python train.py --arch="unet" --model="image super-resolution model" --dataset="photos with spoken descriptions (Open Images, Localized Narratives)" --train_examples=101725 --image_size=32 --crop_scale_min=1 --horizontal_flip=true --task="super_resolution" --loss="charbonnier" --scale=2 --norm="groupnorm" --activation="relu" --weight_standardization=false --widths=[64, 128, 192, 256] --blocks_per_level=3 --block="plain" --attention=false --upsampling="nearest_conv" --init="kaiming_normal" --optimizer="adamw" --lr=0.0023 --beta1=0.85 --beta2=0.999 --eps=1e-08 --l1_shrink=0.03 --ema_decay=0.99 --steps=12900 --batch_size=256 --epochs=32.5 --lr_schedule="constant" --warmup_steps=640 --weight_decay=0.08
Rows from block 9, named by matrix and row number. Each number is 128 + 32 x the weight over its row's rms, rounded and kept within 0 to 255. All counts start at 0. Numbers have three digits each. After the name is the row's rms in percent of the matrix's.
# conv: 3x3 conv (model.mid.0.conv.weight, 256x256x3x3), inputs 130-142, a 3x3 kernel for each
conv.144 101:112157127142148144123114129174128155093132116106128135098121174125136100149123104097174093086146136093160129159121078166140150148079169131146153109140074145156086120098141093122109091081138122072130135157128151087142111148181142146133098123088087122162115159163170080074160161086107130150134141089161095139100181125101142183153181133092121146122084133
conv.145 099:149077095137186137130100174128109088136091115108080114161134087142100171151169153165178153110171166164073085139094172132143105169092159160123168116099089105124174149105081078090144138184083102096150103166099084153165110171170149144116120080142087096133148169178119133163097122115119103132147139080089071124117141131170139122088107147099114135093174175
conv.146 096:106113173132174176105157161082070081150164110114140093133176098139151072087164116169114129178083133179090096171074135178090105170178126144168117154140159171125109084139126150142146105099108109096174135138164109134169101146136145180135183099170132144175137188083140128110092173084185096175125163108133175107180112169165149069128151184115133185077119189
conv.147 102:129107103162088086175180125100092121165159140102113115142150148153111120172128125146077160101152170119120173183132179161120180086112169158099169087133113163176076102119083154110107150161074079154082158115115158151135167114167144124115174165118139179094111128085078155103092098180157170109149143158144136166089184090078180078146105169171127089133074102
conv.148 101:088097076176079111178126146111174156077106145170174131091070108128109107173148114174184145100153143091119125075110122132119120163114162101148120145132118083103100110170126163168180111130160086157097151102087092131089111085156076078154075082099133151078088154138173083128142173145173148162148085185071114097139134149160082178155182169128124072107080116
conv.149 101:132077112181175098142141086095119145108121135087085163099092171127131147168113148176086141125137108130108095161126077132164103107120103184075144073076107122103127126084181079088137133164165162108078091120132182110133135067118096094152082088093133180078072117106141084114171133177084080131159151086172173090095148103188116171130125165150109118089122073
conv.150 101:163127072134131118121120164163103153083178170171113113135167122135080076097147160118172120102138167143118105168085127104103077142145085095184119088119135153143082089128173105129144124088172090093126136133081108117152090074155106140180178149112123088164147148121145088099077080148111125079112086113106149176145107124165105130097133125153109099118170100
conv.151 099:101138099103074097096087093183131096104109108131122093110077095100099133153111088165148106082162117173152079158153165162124077097153175125130138131098139180131078074154153106142070174164111108094075127145145162077135117111161074135117153126144141134161115168116147155082089169180107166137174146149096111142087075113106127107144151079142136084079164099
conv.152 100:089092163130167164170145104156167132179092120110182154147162156151092154094178080168164180109150183167072100150169119077128114088158087178112095135129135125114102076107082135171086133091130132098094183162173096121132104137177085134144081078153080110157117159127071182135142142080106133137140166174160134179173160143110140178097164184085109114168169143
conv.153 099:101140155113138152122182128162121172146104118120157074073109160163143139097110174177160163102123144099092081093096088133125118170134089092105153133137121103172080170178148119139179071099134176170132159147145157108090085130118141163174071092140085159137110164140126162166076127102156141103113166153121080180071076141105148095162100123172179178139176127
conv.154 100:182120119122108130087089082179102085119079164162097094141141180085151115107161175084157182172131175168077161110129090124120133126139101114090088113176170126096100147138101104106109075105162150139077098115129067181168087102106180077096149129087173126155154099128130110106085109142137143164127077120111088088102124081131120102143151083136111075127166117
conv.155 099:170161161160151124112181140158109111102087180112095103157120123130136107107115081171091114151128099144132137153153115142170125157135070071158149108174072180147096075161108097092092154089095138085082112147078139166120119136147149078074096108123131138176157086089081153145108160135125083086094119096127150169078122101157080086105186131166113177150128125
conv.156 101:175175124124126174147112093081128184118141149093078171134112153154144132145091074172129086173147100121090142125175084131110126113121140090076142097094174144166114076126089174077132164172172082099085097178172096114113167110100167126176141168161116114148087112124108136114143093157128104083110172144160079174158125160087090167146129097174171116181105169
conv.157 100:183108101173157118115095163127109126112150150092091179126100078119133143116138154081113145134144103113104171145129082135104139176135078109181087121136079115161095165173160146083161163123129155070078130153089141090185105153094169100151108112143089150100183088134122150147076129121158130095167107177094088164180166105067093113078082134111075158105175108
conv.158 099:084081190114160142170122124163160146119122143163160175136103079163109128077114154168120175184108157143094095164093118139099087090167081116176142165134155188106113113144171069077175155082115126180098113180169099184183130099103181077107096176131124137082111107141087147101102138099161158096083134148089189075153132131134099087098098168078082157092150123
conv.159 101:121081147085172129117162174093132165086175105109110091100103150076174126094169153086159101135101079155096080146183171148147142073147148145160176109095088098111148082153101077147153073105084158077112131121106157136149124125154176131154143078077092160097176149162072128100138102088136106150125102098109082117156163106163108144086107167141119118111152187
conv.160 101:097078145103142156131168146105085156151079094121131162091148079129163128168092078124116078174163101164094101151079148121149131180163181082093174088104169105101100094124127141170182092165182160098120082166158089169127157168136145069133175118084141130087125169135172145140115102125088146093147128118101121146163117164163116119096180141086114158176089080
conv.161 100:181100132178093126176170170082174180171114078077115085167143164138116116153099120107123089144081144118125163172144142081165143143143115077131153128096158107132095136119144149104122095111147122100092101147156159082074153086085175114152080128143091165123139079132180104096170132120153152162156125170132113081083082134072184159077121111101118146159128084
conv.162 098:107128121137119110180101123136088096142182177098140168162085139129151154097175089086182105080132161127119092177140142095128134118113075080153170174128174180084092135145086125168128162097117089110174137176124137100135089142135181170146131112111087131069159112168115158129115135171091154085082078154089134106085103186075155150179132086124093175179176117
conv.163 101:123122090102089076154085155095110115129136137096119083163119160103086080088089136166093136159170127084137143128098154129105150109162086110169160112090099184112121079138134155121108122116144109116099175143171103171179169087128167131086156178120125076110090088176153105138133081123128125110085083110149147127183175140097087094148155144185143078153142102
conv.164 100:087108159177071152121109098115104134176138164077129120175177094078119125110108174178121104130115139089107151176150182095162107155170166112094175176136110113080139097116072118103156136134079146148179117103098165177087152117126079094159182085080088135100179180124126154167166144150106109090084094155184105151087160179109109085114139080102086134173170171
conv.165 100:141087158097175123089108126165110154123090154095085172161084103117106104175163076158105148106082144113077163180169097159158145090177174098141098174138072113142088098110076147168093097119153137116163098077133105113089128150088105148173124173114119077133138117162130103144099166154112106110164083104145099131095134146107104145101118093113113169158104102
conv.166 100:127185135154145170151180156139182117093117164166174107089089155160120096083177147119104119183165179080117105072137131138164081090117081148094142094103154150092128156110094072145103104164099090106154091140134080093148144084179153176151151175178136164086078106136126170154124127152084149140119115089145181118095169162079111103130078124093119074154186114
conv.167 103:074120160106146103137161154173084171127108084133095168118167130081109162111156138154101097143087140085124172160133141168132086165130073102165120109098083170126176098142106085130097129126172126184084094116140115099114134130175088107082139097145161078102166110157121169138104071097150175168139132178133154112140129140098066176141092175145167107105177121
conv.168 102:093077116101088134159124091159124145098145187113152136084107134116148112095114096147108089091090128087078139154175091120076112130175128082185146134121176126104096073153179076081114108096110099099136162127072129087061150142188083165176088092084079084115098074081136111090113158147113118096098137180177178119127156107128127093173093091098110105089107134
conv.169 101:125168161098137116077170151163179103160103089142161100084133132087128094089127140135072173124127106123082122113079178131156159107083165124176174086082111104096085171183170119087098184114083111141105135167171102150171163151137176111144108121157148101083081119102159115087179145165173112090101080138143083137130115129177161158107149116123165184175148139
conv.170 101:099098177122137119127176146087123079090088137099157124075107179138132143135174123094122105158069120160135179157163114105161079151149158171142134105146096152129145116124143109179075126179172116135097071173109154139088136108076152145147115082158148167129149087123178098172073161145153087077130072147104070164076087169146078094084076102124112161094078106
conv.171 100:105096094119167080141116148104144091095149083114095123169151137122079130085135071146146107151093084176082096127138132113118113088096180123091138177084156102149178130174169182178142092151156154073114094082180171085119155156089154132139144149123183182086075103178091123095126151166177125122124146164162171163098078139130115109102105143100135143149130154
conv.172 102:121130106148174079145137082155152126144132187148083087137160099092082135118182162092110160157158170147156143172116162167128167174124164155123114077154146127169172140102133086077160156088124183139161094178120175106133158084154083115167171141094156133172096178107102164110175182176080143113081172150184117154083084169159164090163070068093084114103127100
conv.173 100:074110175152141109074144090122140101165166173176168136090098103157155109140158111091145072129072125090167090085158117129178079103078167079178114139112101120094178117110094134188178091139167176161124147184130082165141156131115096092095150115111184127161171093089124137109159140076127105098086144166079134105125143158179162179082156141136172173147148164
conv.174 098:172103143168162122112069087126167144118150088119132182104139080141171089099142078159124110093096100145088150124138136084129139175139100089085098140152157098104082141104102179097098156143123106166106136155091156138177139118120097143089104150163110129083091154083165181104090173111127129082183076096151174115088131085075120133141072096143159157172164128
conv.175 099:170104182162157144128084111127167153131144086143116162116104143129124141167089111134083174110105122109146106167131098140155162182128105135119091088177150147142172178143148108096108076166077094112157145101142169118107171184108103143156166146071119181113181082175078184097087112130116108139174135097147150151173135124074085095172084121166155146114159091
conv.176 100:145106186130094115074137106158081147082134189116174122164137143075084174109111170101163163137165179138154159082116102104101099164141086169125078149148150115174099109075142158161118071135106163116149165136131109165096123182172095153154161088165124101116105181135085098162156108106099122089073095113169139117128134174123140114148092148114157126173115165
conv.177 100:128164141142175168089080154086110162121176148120189132114114116073132108148124085138115079143170102136103112138163099115150149121095147156112117140153117107088100120171169173102153116141073079174166118159165137101150104097137169112130122097102092130100128134168172145114151169087127158132168107104127089082083145164180172087147104146129166154113093179
conv.178 099:090098105101142129102106082080146168176163175102075104132099166095135093149142084125156101143171169114078133076134135141169103075115155100159070164167100117090147137083174127119101171149118183161165093171080147155111121084087100098081132174121147091093181180162130145174104078135138099136096164098166091175093083117142136166121111173073089184168177097
conv.179 099:179148080130129074146112141117117157084086145150078136161176123105168078075144167157097160122092099083088136089126085125113083127172177138102164080156076092131157113136138179158122131174143107157141078182147088110142101157096118135175184120072175110154154148157117162152159086141112079142123117086167113094113168149159186110116151146142098128141083140
conv.180 098:119166119116137154096142102181124162129103155140176128112176139135161100105091161092078170143119155085072178094143172160159180106175139086172113134138134146167126183124188176165175130102177119100099111186079114084120140085155095134099177128185126131124176092086162097129180118112133162141177118105096154135158164107144167159153102125143123162075184107
conv.181 097:103118072103093137172156107135132138125139102177093143111107141137083116106077094153097151168089106174132111116094070175180152133123083170082115081119167145143085104109179113097149118095144114127172122120086114143171108125087140094102103116119174175119118092135153151127163145185127117142133110180174086167151134092142080173147167119086153154093146179
conv.182 100:126099159144087152165133087175121165098105164143096125154084086120169121110151171182072186091165175174183076165084127148147129162093118157141130116166155143097069171095090083176181119121187114173178138131181159097084158107157076109152118084107141102130124113083126103122112118102165145131187140147162078142121110112154092097087081130093094085116113184
conv.183 101:174092108161102152133138115102102133138125130151162153120158159099180129100156163098121077081180165163177167145149112096126172104142154149137162185120099109108183164104136072167156177131145138113166098145073122120090164153152098099181082182080111175178122081137081146178142150085102091126106084085114158097124150124105092181100132103129111158100075183
conv.184 102:175102153072169102101099104128147185134079077127142084161179143098075147098094088093129168153110072099172180096130177136112151124139148176163145160118129178164152161183157141166129168090082107183086127111172134089089184105162120133171087120080184137148138094079113106110099109074122175118138123159096116156130102107120115124089107178177105180149080179
conv.185 099:132093115115150157172181093172151132153075083129146179093095156137105085110165145168157113147145150177174153133109092088159154178127147143183078113159145131142139183081081168086081107111101092143154157149084164134142092154090127117153092152152100103135096119176102155139134168160123154153153116157108119164120119174163087084111082185179086093122165069
conv.186 108:097146094091111127086114139123168141153136097141097110084148114086094103116162150115160146086099100142135122167167188142175103166126106106173092117076103100125073127098113177095101077066118173123114175149095090140112077155156139079099087134092142173116167170145099164179138113165145147120108130094085088159114084172150071086096163091147073087161067111
conv.187 102:109098103071108177121095103156179133091090170110078111130125155106074116093081172160175090108086135173131149099155079138180076161125153162118162156126121162081156128170105118089146131101101122169137130176091140101112139170176117089180165180103128176139155101172096133127160078099176121111093164081134118098110088141149081134116090168128178073118156138
conv.188 101:091086148131097176115150158117107099166104120173130158114095140177172162158098177084150106092097108122139071124151086101093142099103120086113177119086137104137083075141118177165091081158080083155090083144106122104112100085105120154151157164162160113146157162108104087159083168075151104180097157088148109149184103124141158171157113116153182148078097117
conv.189 102:161125166157088142165179074144135091078084172179075166174185095096163083165164138093093124110097086172130080085115121180096178180103133102174146166092091109160079107114150175157084173069129132082162073177147127134155163136086133173153130099089125103122165159117089160162169072109113156092161167161116147172155122123104083096106172185172121180109097083
conv.190 099:122154173166111102127094103157136186076082146154112122078092102101071096084169116087077103112103166089099137096140092167118171141150118182168137111132155095108133076149136073105100086107107077075096170148104112114101145083163089136180153113147090183170143145145113092173106077114089160128131101177092130092074147110120179147127098081181175163172175137
conv.191 102:168171119083177092114155166106079174161138089106164077085123179134177080137126150092081096079178088118099183127149177135145141079113152093144148145131110152156088093094083158078078130160141122079088121136157102185090159117121150077159077136174113096122132137183139123156089096136107105133171110103141157175162177166154169146105088099166088148092142093
conv.192 098:164092105156091077076124079150146159173185170084083176131084184149105116086170132144182159169120166125094149147121066162127150113096169143083081177172166120095117133138084170160120107080135079141108121080112094105104163098113106091077083110138123133174116159089120132172151134089102181108166133104112138083178121178133124141140097094105071180185108077
conv.193 099:136161180140155137167140080085121082158100091177122110108070114116105080078123089128159145096089181144152154175119135180169140132133102104088077073171145176154070108107081113089096164134169116161110164151171112171088134107113177132081140069141146068121103173151172084151083157134173172151098146118138173141095126076071140137118081106171143113179147127
conv.194 099:166175150151080113091167104110171113131080099121158124183092091182112111086126129088095095099110176155095134185113123160086106171078169078159181136094156097107118177172144140107166071181086085077183167091071099173138129134122162085116164120163120148164175174082109135147078147087088172126112105087122122080161108076129073183146091163117161131178094151
conv.195 100:077103164158172156076102185138152139112138124146174108115175082143179126133094158101113162126080107080083082087114126076090091179102162098104144157132169142080129099158122153157143100084168116105087162125134175124077152147150105149137091165125120114089171074095127163113080110123105117121113126156142071141108148097096151105178137105168132079075105080
conv.196 100:125118121097172087116080133125114180081117097128156098172131112081159101159080090099080168120184090166120175130174074157129154109077086095143123107146099147121107166166093102158093077087163085128077149094101077110171154154086091180175155184092081112138097119155158111106109101177146095105182092134153163146137116161141160158134128103110123168113108101
conv.197 101:093148080121167140165097099121109134153149159099100106115178083165076122090144179092169101144171088087174116083093173176176179095077146161085180166158135080094111110165109116100107080087134107166161141086110173160157082171112132096163164119135106167164110082109081150093124167124143110126139179169109074119094133145163080156127077170164121163112169160
conv.198 098:171109107079135104150175089119140162182109155097155079135106143094115099074114089144133124142123136152123101142161139087078136098144124103112142117135091133146100110108184117169160089077156073163126153070077094094097169128102094120155112152116107086127136176119155069150150172158110186093097131166166136074145171160154181129160096174125066080161097181
conv.199 099:125108086121155163144133116146134149085145151160177173178144153175167176131090113165077087114139148166175107113184084124097091103170084141124154126119109076074092073145161141111182155127097153113125171163145125102169081105074119115093121150084096155165097156093105081141099077142162176072165153084079163158116137134183187086135123108158153101137113094
conv.200 100:172117080130135172126131132085174167077108158152171158128158153154087123115144124103112162113107086145132118084075167100172180171173133120124130083177074083124151132130075178105128184164071164150145124110124100107164117081098103142159128083115106148169078108146116144090082100115088116138129109146122170086084124144110098116083166110150177102083159082
conv.201 100:083090145168109180092134119116152162185126147152091123074135130074077132165166083137178136171070073121155144169163182126121108106125125069152131079079076086132158108123126089077117115102113112181097129124165155179174154120130151082115144084111079162076164080096167178127137146082081078157101118087086081162141078177113080125095106143175090074178101149
conv.202 102:107071145179146099126158092121115181115179094100086178083140082103143095106077144161077136081121178129074175182117184110120092097102172091179182077079103092161100077119111176105080128110150153086095099129090142158117081176181163096136135078162092160118175092159102178176135173170184170159082136105113136079095176159081111123107079105086093106107134097
conv.203 100:079109156169128075090166140129107163083167161078117080121136154126123149127175138154132109077150171184117093179084133131174149140163171088163072177074125111104073109156120133115092071187089151177166089180091112169152087091181129152093124136105155106127146110093070166131171112100149170165086088150168093108133174070068153167147092110134168081176129111
conv.204 099:149137153116154092149182083090121158155110140111159087089165159173147175142100098095158081089110106106108147109157095146081110163139177084161144112138087166145163071078117158177163122159118152179182135129124112161142125164120185159103090168107079145180120157126125070142164174124084132135177112172120163134138101172119077149118086175161083166084159078
conv.205 102:075126125106141087149110146123104131156128130153129070153108164130101146153138088077137127120087129083082164127133161088122090156120098107069149129147108127109175150138140120171067141112118122102134109107120086159118143082178175160130177144163139137135093168151081089129171088111076135168169160077173112106136166163135073076101094108173129167140092102
conv.206 098:176170116152168119131169178134128177177129167135144118185106114177155108079166170117145087108074133145153166082169142113109122170156111072178077138076169081162104089176142078132146122173154143182179115077142160116140115172144177111137166175134118132113119075104108122152101115100130080132097134168160110176109119164136078072132078170172097124177148138
conv.207 102:137082118138077133159151125089170087175108156088069146116158166097088115097165180127139082156082159083105162097080124164150127186173170092078166104128151111134129170181092120101169162179114106105177102105167092109100139119098111078137109085070108180184144116150145179109099136123136110131165165125128101110100125145095179118130107084088116131146091107
conv.208 099:109085150161075150164129159149172186121135151099170151171075135124094080086171150175140096151077141089118179092120078077105134099152152171131179081069110085077121115124179137136117087156158123155115149094136125173071118184094140149174079174122083113156159158166135137094095146087128115139090108086167159178149161123175143184075159107091099075115099156
conv.209 100:158077124157172160146131141102168106089113175132151112162097164179167147174122133094159178160112110148103159106117169104118153123100111123098134146115125138134140106132084108155177089084159092183112123112104116094130134076175105147109111112149151128156099097170104086176087120126097093141100174147122104070085127133120096110142142096112081098137177160
conv.210 099:089150177102124085074163102100108096161120085139148110095127118167129070079141110091095085116152130152154077098122110134094102107169086116162162155126174149184107163183126127117140165093175164142160153154071102130095103150147140148120072166120122092110134131156143136104122131138145072106108127144133102124094148071122081112085074104113132143166111106
conv.211 101:163106183163178175149120135157102098147144112077134103110095142135165072081100091153150097081170165170083095155116086072186091098173116100075092173091087133172084075170094145090165155112076114073141091137126164145082108149117114170077142106152144124153100187160105166123177100112109087175152100085136138113156151130122175097132152080103106133146103116
conv.212 099:155173115146139125174137173095092101109103141114155171169102091092162094156103121128076072087078113168102161095092076106137169077110078180135085147130166084097110102144134125093182185071094181156140152137159117171118118129157125151178117179089078179098169103175114148128079087111101152164122088110160071184102088069127155116100095176137144121108104097
conv.213 099:129102145161155104135113143082131093118156088134108084103071079172124084179086076108170106150071159130145113154117090079104096120157122084173070094162140083159113103097093102187140152087134093176075125081175174131070114113076096139149131142125098113127118132152142119082098103120134172148146142147146123086168081175155154084080079154119186114158158110
conv.214 098:187171169142079171127181167152073152134091080107100088071158090147075173087133087110114134082175171144141136090110105109151102150172090083072138079119169142167135160072111128144177106141137170164189169094187082140165141132106108075186133115160137157148133151137098077072149125149135108083104139136107085141117070093123121105111089123178166130120154110
conv.215 101:132146105126171141159158157161177142119177083160180161111174124149174075072103145148086100178079075098139115153167104101093175083149162121108113101120151159117078132090162092140071165145112132131129133149091174133164100111135153159173134163162147087140071173177091155172129172099087175076151176161184153163156134111089143072082135071176084080080111113
conv.216 097:129105161097146093098175149083164184111071071080075132079165144083110179145114179088121162069122169079079081132109151176138171152156154077161087147147102172078095166154076169091111168089161184091148093163086120076177146167086173143108142078180083088089092175154173124093111153154081100144141181163073113104117180086118095112153174074094093150100109146
conv.217 101:096079111128127097179077146157163179090184143181168155128138090163121158078157119075173147171181143121091145120173108108129121124149175133092115098179092112075155118118125079099157085093090094160154130152099128174102095144178136089109133129153114104090082162108070169117114086185155074179139109127164125107114096118157091145105118102094106116127099103
conv.218 100:160091155090154079160095071090085129163141169092099104137148099097121111112150144119173071159094145130115102130117128173112123082104091071176155120159075135157102133091148144106151141179138113140115125159165146091097102131100122164176105116091103096116140153125099141136096125088159153084161156079146169083126138144107167116141111174171183170178133180
conv.219 102:085080180121169079120161165089142098135159090142096114129164157116148170104085115122137128077137169154149155115139186102124157106130139105177184089125143153177097113154172161175074126173090098166134099095107175111147156120151080087156075104086156072080074113183105083129110183109136125102105090124113148089168129077086082088154175092161181153127083161
conv.220 100:112071076184170070092136126130174125113152077144155091096124126177159163085108129111099086159075171107179157105105134171163154170171156111091103135085140131153078127106173125125113170090125147161173117114180125178161122135145105120172106138116152155073171182101078176101151176124076122137131135138126115136178079145087086078145084175137147149115093094
conv.221 101:098080142180136120098118086178184108178091129109137079086097125148094145115099096124083083168117131107079143153129174143159169140167159112159130116132093147151095134087153095156113116168155150128115111159159131164143169117179138162082140084136090102152166115082143147129103097117164094092095125132162152126128158134143111072169162135097120150145113101
conv.222 098:142113172178105121105097105087130183135121136088098098151183147134176087108135135154153111100160171091112181160122170153082096176147091167129184094138106113123170148137089126141157083169139121093145077166097074078124070096165155146128109148079096162158149076175155090185181118110075084140088117084164104109110075128149179093152095180159115154089076163
conv.223 098:164141128169088104127122165095140067176130166073097138144157131149108146074119093185113085153122180137159145084103179132100093135118135160160138092101156150180161097136167126113107174133110158103141167182168103129085100119156083141135137101160142085076180169090104121091141075074076131087084141070157142179126092105090170117070095179083114146098167096
conv.224 099:086128141087100147123136158171116130099129074151130122134130124184142074109153156170170085099164125103146098131098137152090166110077133126148122157087102134108163151169076107136171132084179183173130176148182137170114113122085159093160128103132169159151176098162155076105145136168078092080145128145075083147159174139134090172096174120121081158170085129
conv.225 100:130081170082117165167085134148087185165081166125181146117185172166149128171072169156121091118137085081170085155128086157126141078071163148097174110078180078116158175163175158132160099167176161161177108140137180136096095153124103157160172085086076111124171177139166086128110137186131089161081079085167176144090107141118102088164151132133080169115131103
conv.226 100:156102099079109158089165076170109146178129144103085161080111108081129100081107143090161129091172102086188147113097101127163089164149180140169165139111081170085132068154176178169096171183169097161079184154089140140075112096094079099133118163078117174141090108106169099140163122136158086112079167089169102101168159083095126089095181081115167101103077161
conv.227 099:074142108085124142114088105163143079088186091108165121125113167172144092111095151087087131141086154159087076084138085130108151124078090096123151126162106080110113072078164172176104100137096161122108135159075188164113113094082109090105121154127098176105158166151128086148160126137122129073162133119112104093147128164156119144080178098084105114083161084
conv.228 100:104181159173077142156157085133124093078096097124080163105127141178121089088084173075167178138111094167168111118084175169105129113182123092116158152147165151095138095140165184138122136103122138093122156156190163126119163081098187106113175169117149177122105099084108120122131170118181073143137152122074166154118114100093113101120160134102174120155092173
conv.229 098:115133169086168108140089149086119178129094089168145118109088158164151114117099108135178162113129116159146097127123174112091087117078187114147167174109076178182181073084068170097169124077117111098142122090164161070155083139124097100126124138189078111111116156076119088111078150173113079111132144104147161112158169097110123115068125076147092147140149093
conv.230 099:181155118117148116142179088136186172121099102138082151105117164183103163155146161089127131108076082149169148115179088097129175149174114077150178148086148075159137092107174135184098161186162095088092072172094080174101106177179153110182078170154123123137082153170076167180150133099160141170115121160077121116111156147097096093180080166122151154163105114
conv.231 102:152100171099132086170125105181128103107117155093132165179079118181172133104154139175134177171114078087153161109092110109155086082157090156168152161139160163080094119092103157097175162107184160083108077078093131093167083162130179170088134156079078123099160158185088096113103072178082122135172166077137111134098152115087128103143163145078177165117122187
conv.232 100:173076096133114143155126144125090119118132120103080160118115170142179142167171129171168101152105084166113097184118086175116168177112156085154096141166145124136078167137095116113078180128075138071103182096123103134147159151088136156125158177101098110131162152083144112152138120129096166117165123134149112110164135146123080151077087104080078137161087147
conv.233 100:168106121127125092090160098178105144089173120106090081071160120184179125164108110118129077150168089137161092107178112109178114170169105096116174076097105178121127101157161150176146164091121180129159122095149073083131099114150142173177153094073146097074139177148162169086072086106172123117128150076097105148118155141132142108098099094127135163155167101
conv.234 099:143161100127106088070100161122137089146135129179110124099174128104157106078101120164121131131161147124077099108075136146173089113142155164170154106082084076166075077092126073083167068126168145097142129079096163074087097153133105147142118114113128140139163170141089085105121109179146080159172128171096087118134151131123124124096182166069088111090077135
conv.235 101:126169178140143176151082120142183142115171083131169082094132107136082122101179171140172140093120168075077124076101072119147137095176165093152125118184179151150128095155157109155143134071140073146145089155142168170171147160168125156093104086165077144155147132178169134091107117116165087118084168165078089167141124176103113078101117174092186099138108150
conv.236 097:140149169144075150179104174159124092167127100141103171171158091097106088185181084178081124081148121135164082130130150126171138181162114151154134110107070104089079183140135137086101139172146077081068101180115128171167137083185106098150105152170168166117164139171097112182170110143111140084158172115076102124126128104100099071090080131137181092127112151
conv.237 102:085080122152144116138107110146121129173168084078103086089082182165092129107102167081078095180166161076142117082102091159104114139128149108089126088167124091115092119170099096085080137096158142176143174113105080092099108077105111078133152164161168123144150135090134114162150181144073101158158171080127159154139103093149132117111088187102158087086149139
conv.238 100:141081173097119164179083092078091153087104074127139142098098141177131137164125159174115180076078091105138136080180112142112083186082177134099172182143083145150093157111084160131097167168113080178181162131181096175114094179091136125087177169166094126095139119167119129100096118079144164101142110096073103165103167079156140073121100124101096178112140146
conv.239 100:072108100082170150086095130122104102075091115162087136178138130114161116178087157095170155113097075123114154121108117100148110092176156172113095137128173165148146183073169177175124139078128162149090078173138184160174178173092125160082098095180079138093111156116168080144154078071084157175162093110084123143148149113164098148091181151147087127102078079
conv.240 103:179100169119096123159111088080152179151097087127104138178096172128085164112145117101084103169161082148088151171110152112178106166122110179122140083149111130126119134131138094161108098149100142113134121119156111123171132147098126154132172136124116176110096085100097130169140087076088090147087175156092091168123101164161115121113107177122170114104173145
conv.241 104:154085180118174173160136141112072135117124072173144131102153121180120090106086097169139158119140157150086139126093082131167076123119172091151157078170094078089112147077097124091132079173156145105121170113113134094133103128147121082099146161127088098119094162177074139183162085127178181077103103159174150133182136143136174176107141100111101155159089133
conv.242 100:104115081133180133076182108133114159162178146179115177164092084073141155181098149111166143124177128091105113095076107091095104073073133069175085081126158078166093133108093096171073134159123105141086134162178100125181118168129133163162117156096132130104095082081131182159158179158124080136118118165122094149137095077177187167159160137081103138119182069
conv.243 099:140182082126102104148101079128128177134128083154104167114086153093139119135165082187118079159102108090089174130106160143126113163108105159118075090131178161137179072084161107113098111132187159114085137085133165138081100095152139162155179091106127096155157077158105116099081098073137140168128132176100093148142168177152089153111089129077094092180126137
conv.244 101:146105128094078184149091146109086152130174167080172160172116133132148136163124132134153107118137093150089168138183097155137161101137134098173168148113163170161116090077172085096100171104151169135126178153104146084091121080179174128130180119137109144177153179098173137166109133085176090084097100118128131143138095112181138104124165119134154121072166140
conv.245 102:151154120109086081167110104104101121115124153157163106146140090148182171122078087155171179167101190152120086149168144087101098168129074186117108120131104143163112163136110081102135097131151162131191095158174119148101121186114133116130097118174123151150125174181163167089156151102113106161144137124154125112166125144099144146153173123179126145129144094
conv.246 100:159135187133143136186167127163118134164151131152124140119092136158159127130161100156180114076114113087121171164129165182158121124103151099163092103114173133156080092160079109106128113127105125092077084079144114111137133089163107179171149116089104120078150177097074091157141165160160079084103155126097120155163086111080128117099182113138105083112087080
conv.247 098:164150129103147155084083149128125098123112138178144169117085074095131082176148100145147178138086111147176113105106162117148086132163145091096088103115103151085150112126180184105126139114165129108129173075182142157155179086103090140150102125095177090122174116123173123118163167108153183173091158092079146167140111187096122121090152104102069114078180119
conv.248 101:125080154110180120165154114147111082075174074088176148077118100101156125115184122073074074152100115107089132107117106106124099093157155166095144083165097183179181172132076122169151181180124099154105169087131149153095133100079189154117118126081130148180167159094176118133129076154082170168087167094090111084170121086117163081177183120141119117170153138
conv.249 102:180154168146076126163129137120171108080099074109144115138131129132138100110173091138108156180083168095150109136116169089143091174156161175106138156136077172174091110120144086121185144148097136168176084125149107113146074091155118106166125080180151156080079139095099167141129152100179120159134103089117150157145123150099156145106089109138079119073144148
conv.250 103:070111133165157171130074114120115176156104133112167116187093137145100086110170139072155107092134146167132107126080168160140092075148130111103169076160125129078104158101183105139176088111112118181162127101112147115128150107156116091087128093095086169159101086085095148164105085141168137166135094090135179172157174070092089166146164093083113131115080176
conv.251 099:073101091095093098095147126138102169180118149136132178088163090085073091113117104137083081098137076083086113154147178111135130116132123105104141107137092142175103098078170149171096145138114096096132126173111147080121100144158158116137157168145160121145170140137139117171149110150172145152080076125159124139156163089161093159080075172095074107131177097
conv.252 103:080159126151076112082084136138139102070167140082079156151128145165083131098092168132093178098176111141166144121184155080157136180170116136113155124087096129092113084164103136149159084150140135071166169160145100075128128136177089130072127165082122135090171091092117170159165137144155164095140162126123148083124117115141122161175129176165122168161150160
conv.253 099:086088091113088161138133102132105163164183077152093113098084168089124090104150171134118149110121157074137117149097173127122078099106111113178080103159137073112077072078079162132151115147123072116149124071165171145070152132104122085179180113138159180085120183170119178097113152159151107163083164101095137124145157101110081163081096088083172071143174121
conv.254 098:156175083141091088080163086125083177153096079121174100129102121095095171134185148080082134144176095166100123127119126155101125139131132079127139144138095122104139166177079086166108078084079156165135151176132173156117160087118119069114115093082150152099148134156132068099183182148161096096072100164161148105084130178102147135120069105143165079107139076
conv.255 099:143141093100151113133141142129156115104133163112121066170131115071093088075142108125147078088105118116118111079174078165167156145096094144096180131169112110117136121162124112099123114137107131182122077092143172132162112103100147143088161122164163079131074128143094149133107151153110090144150075095094108102117159073175169122147093112172115130090080119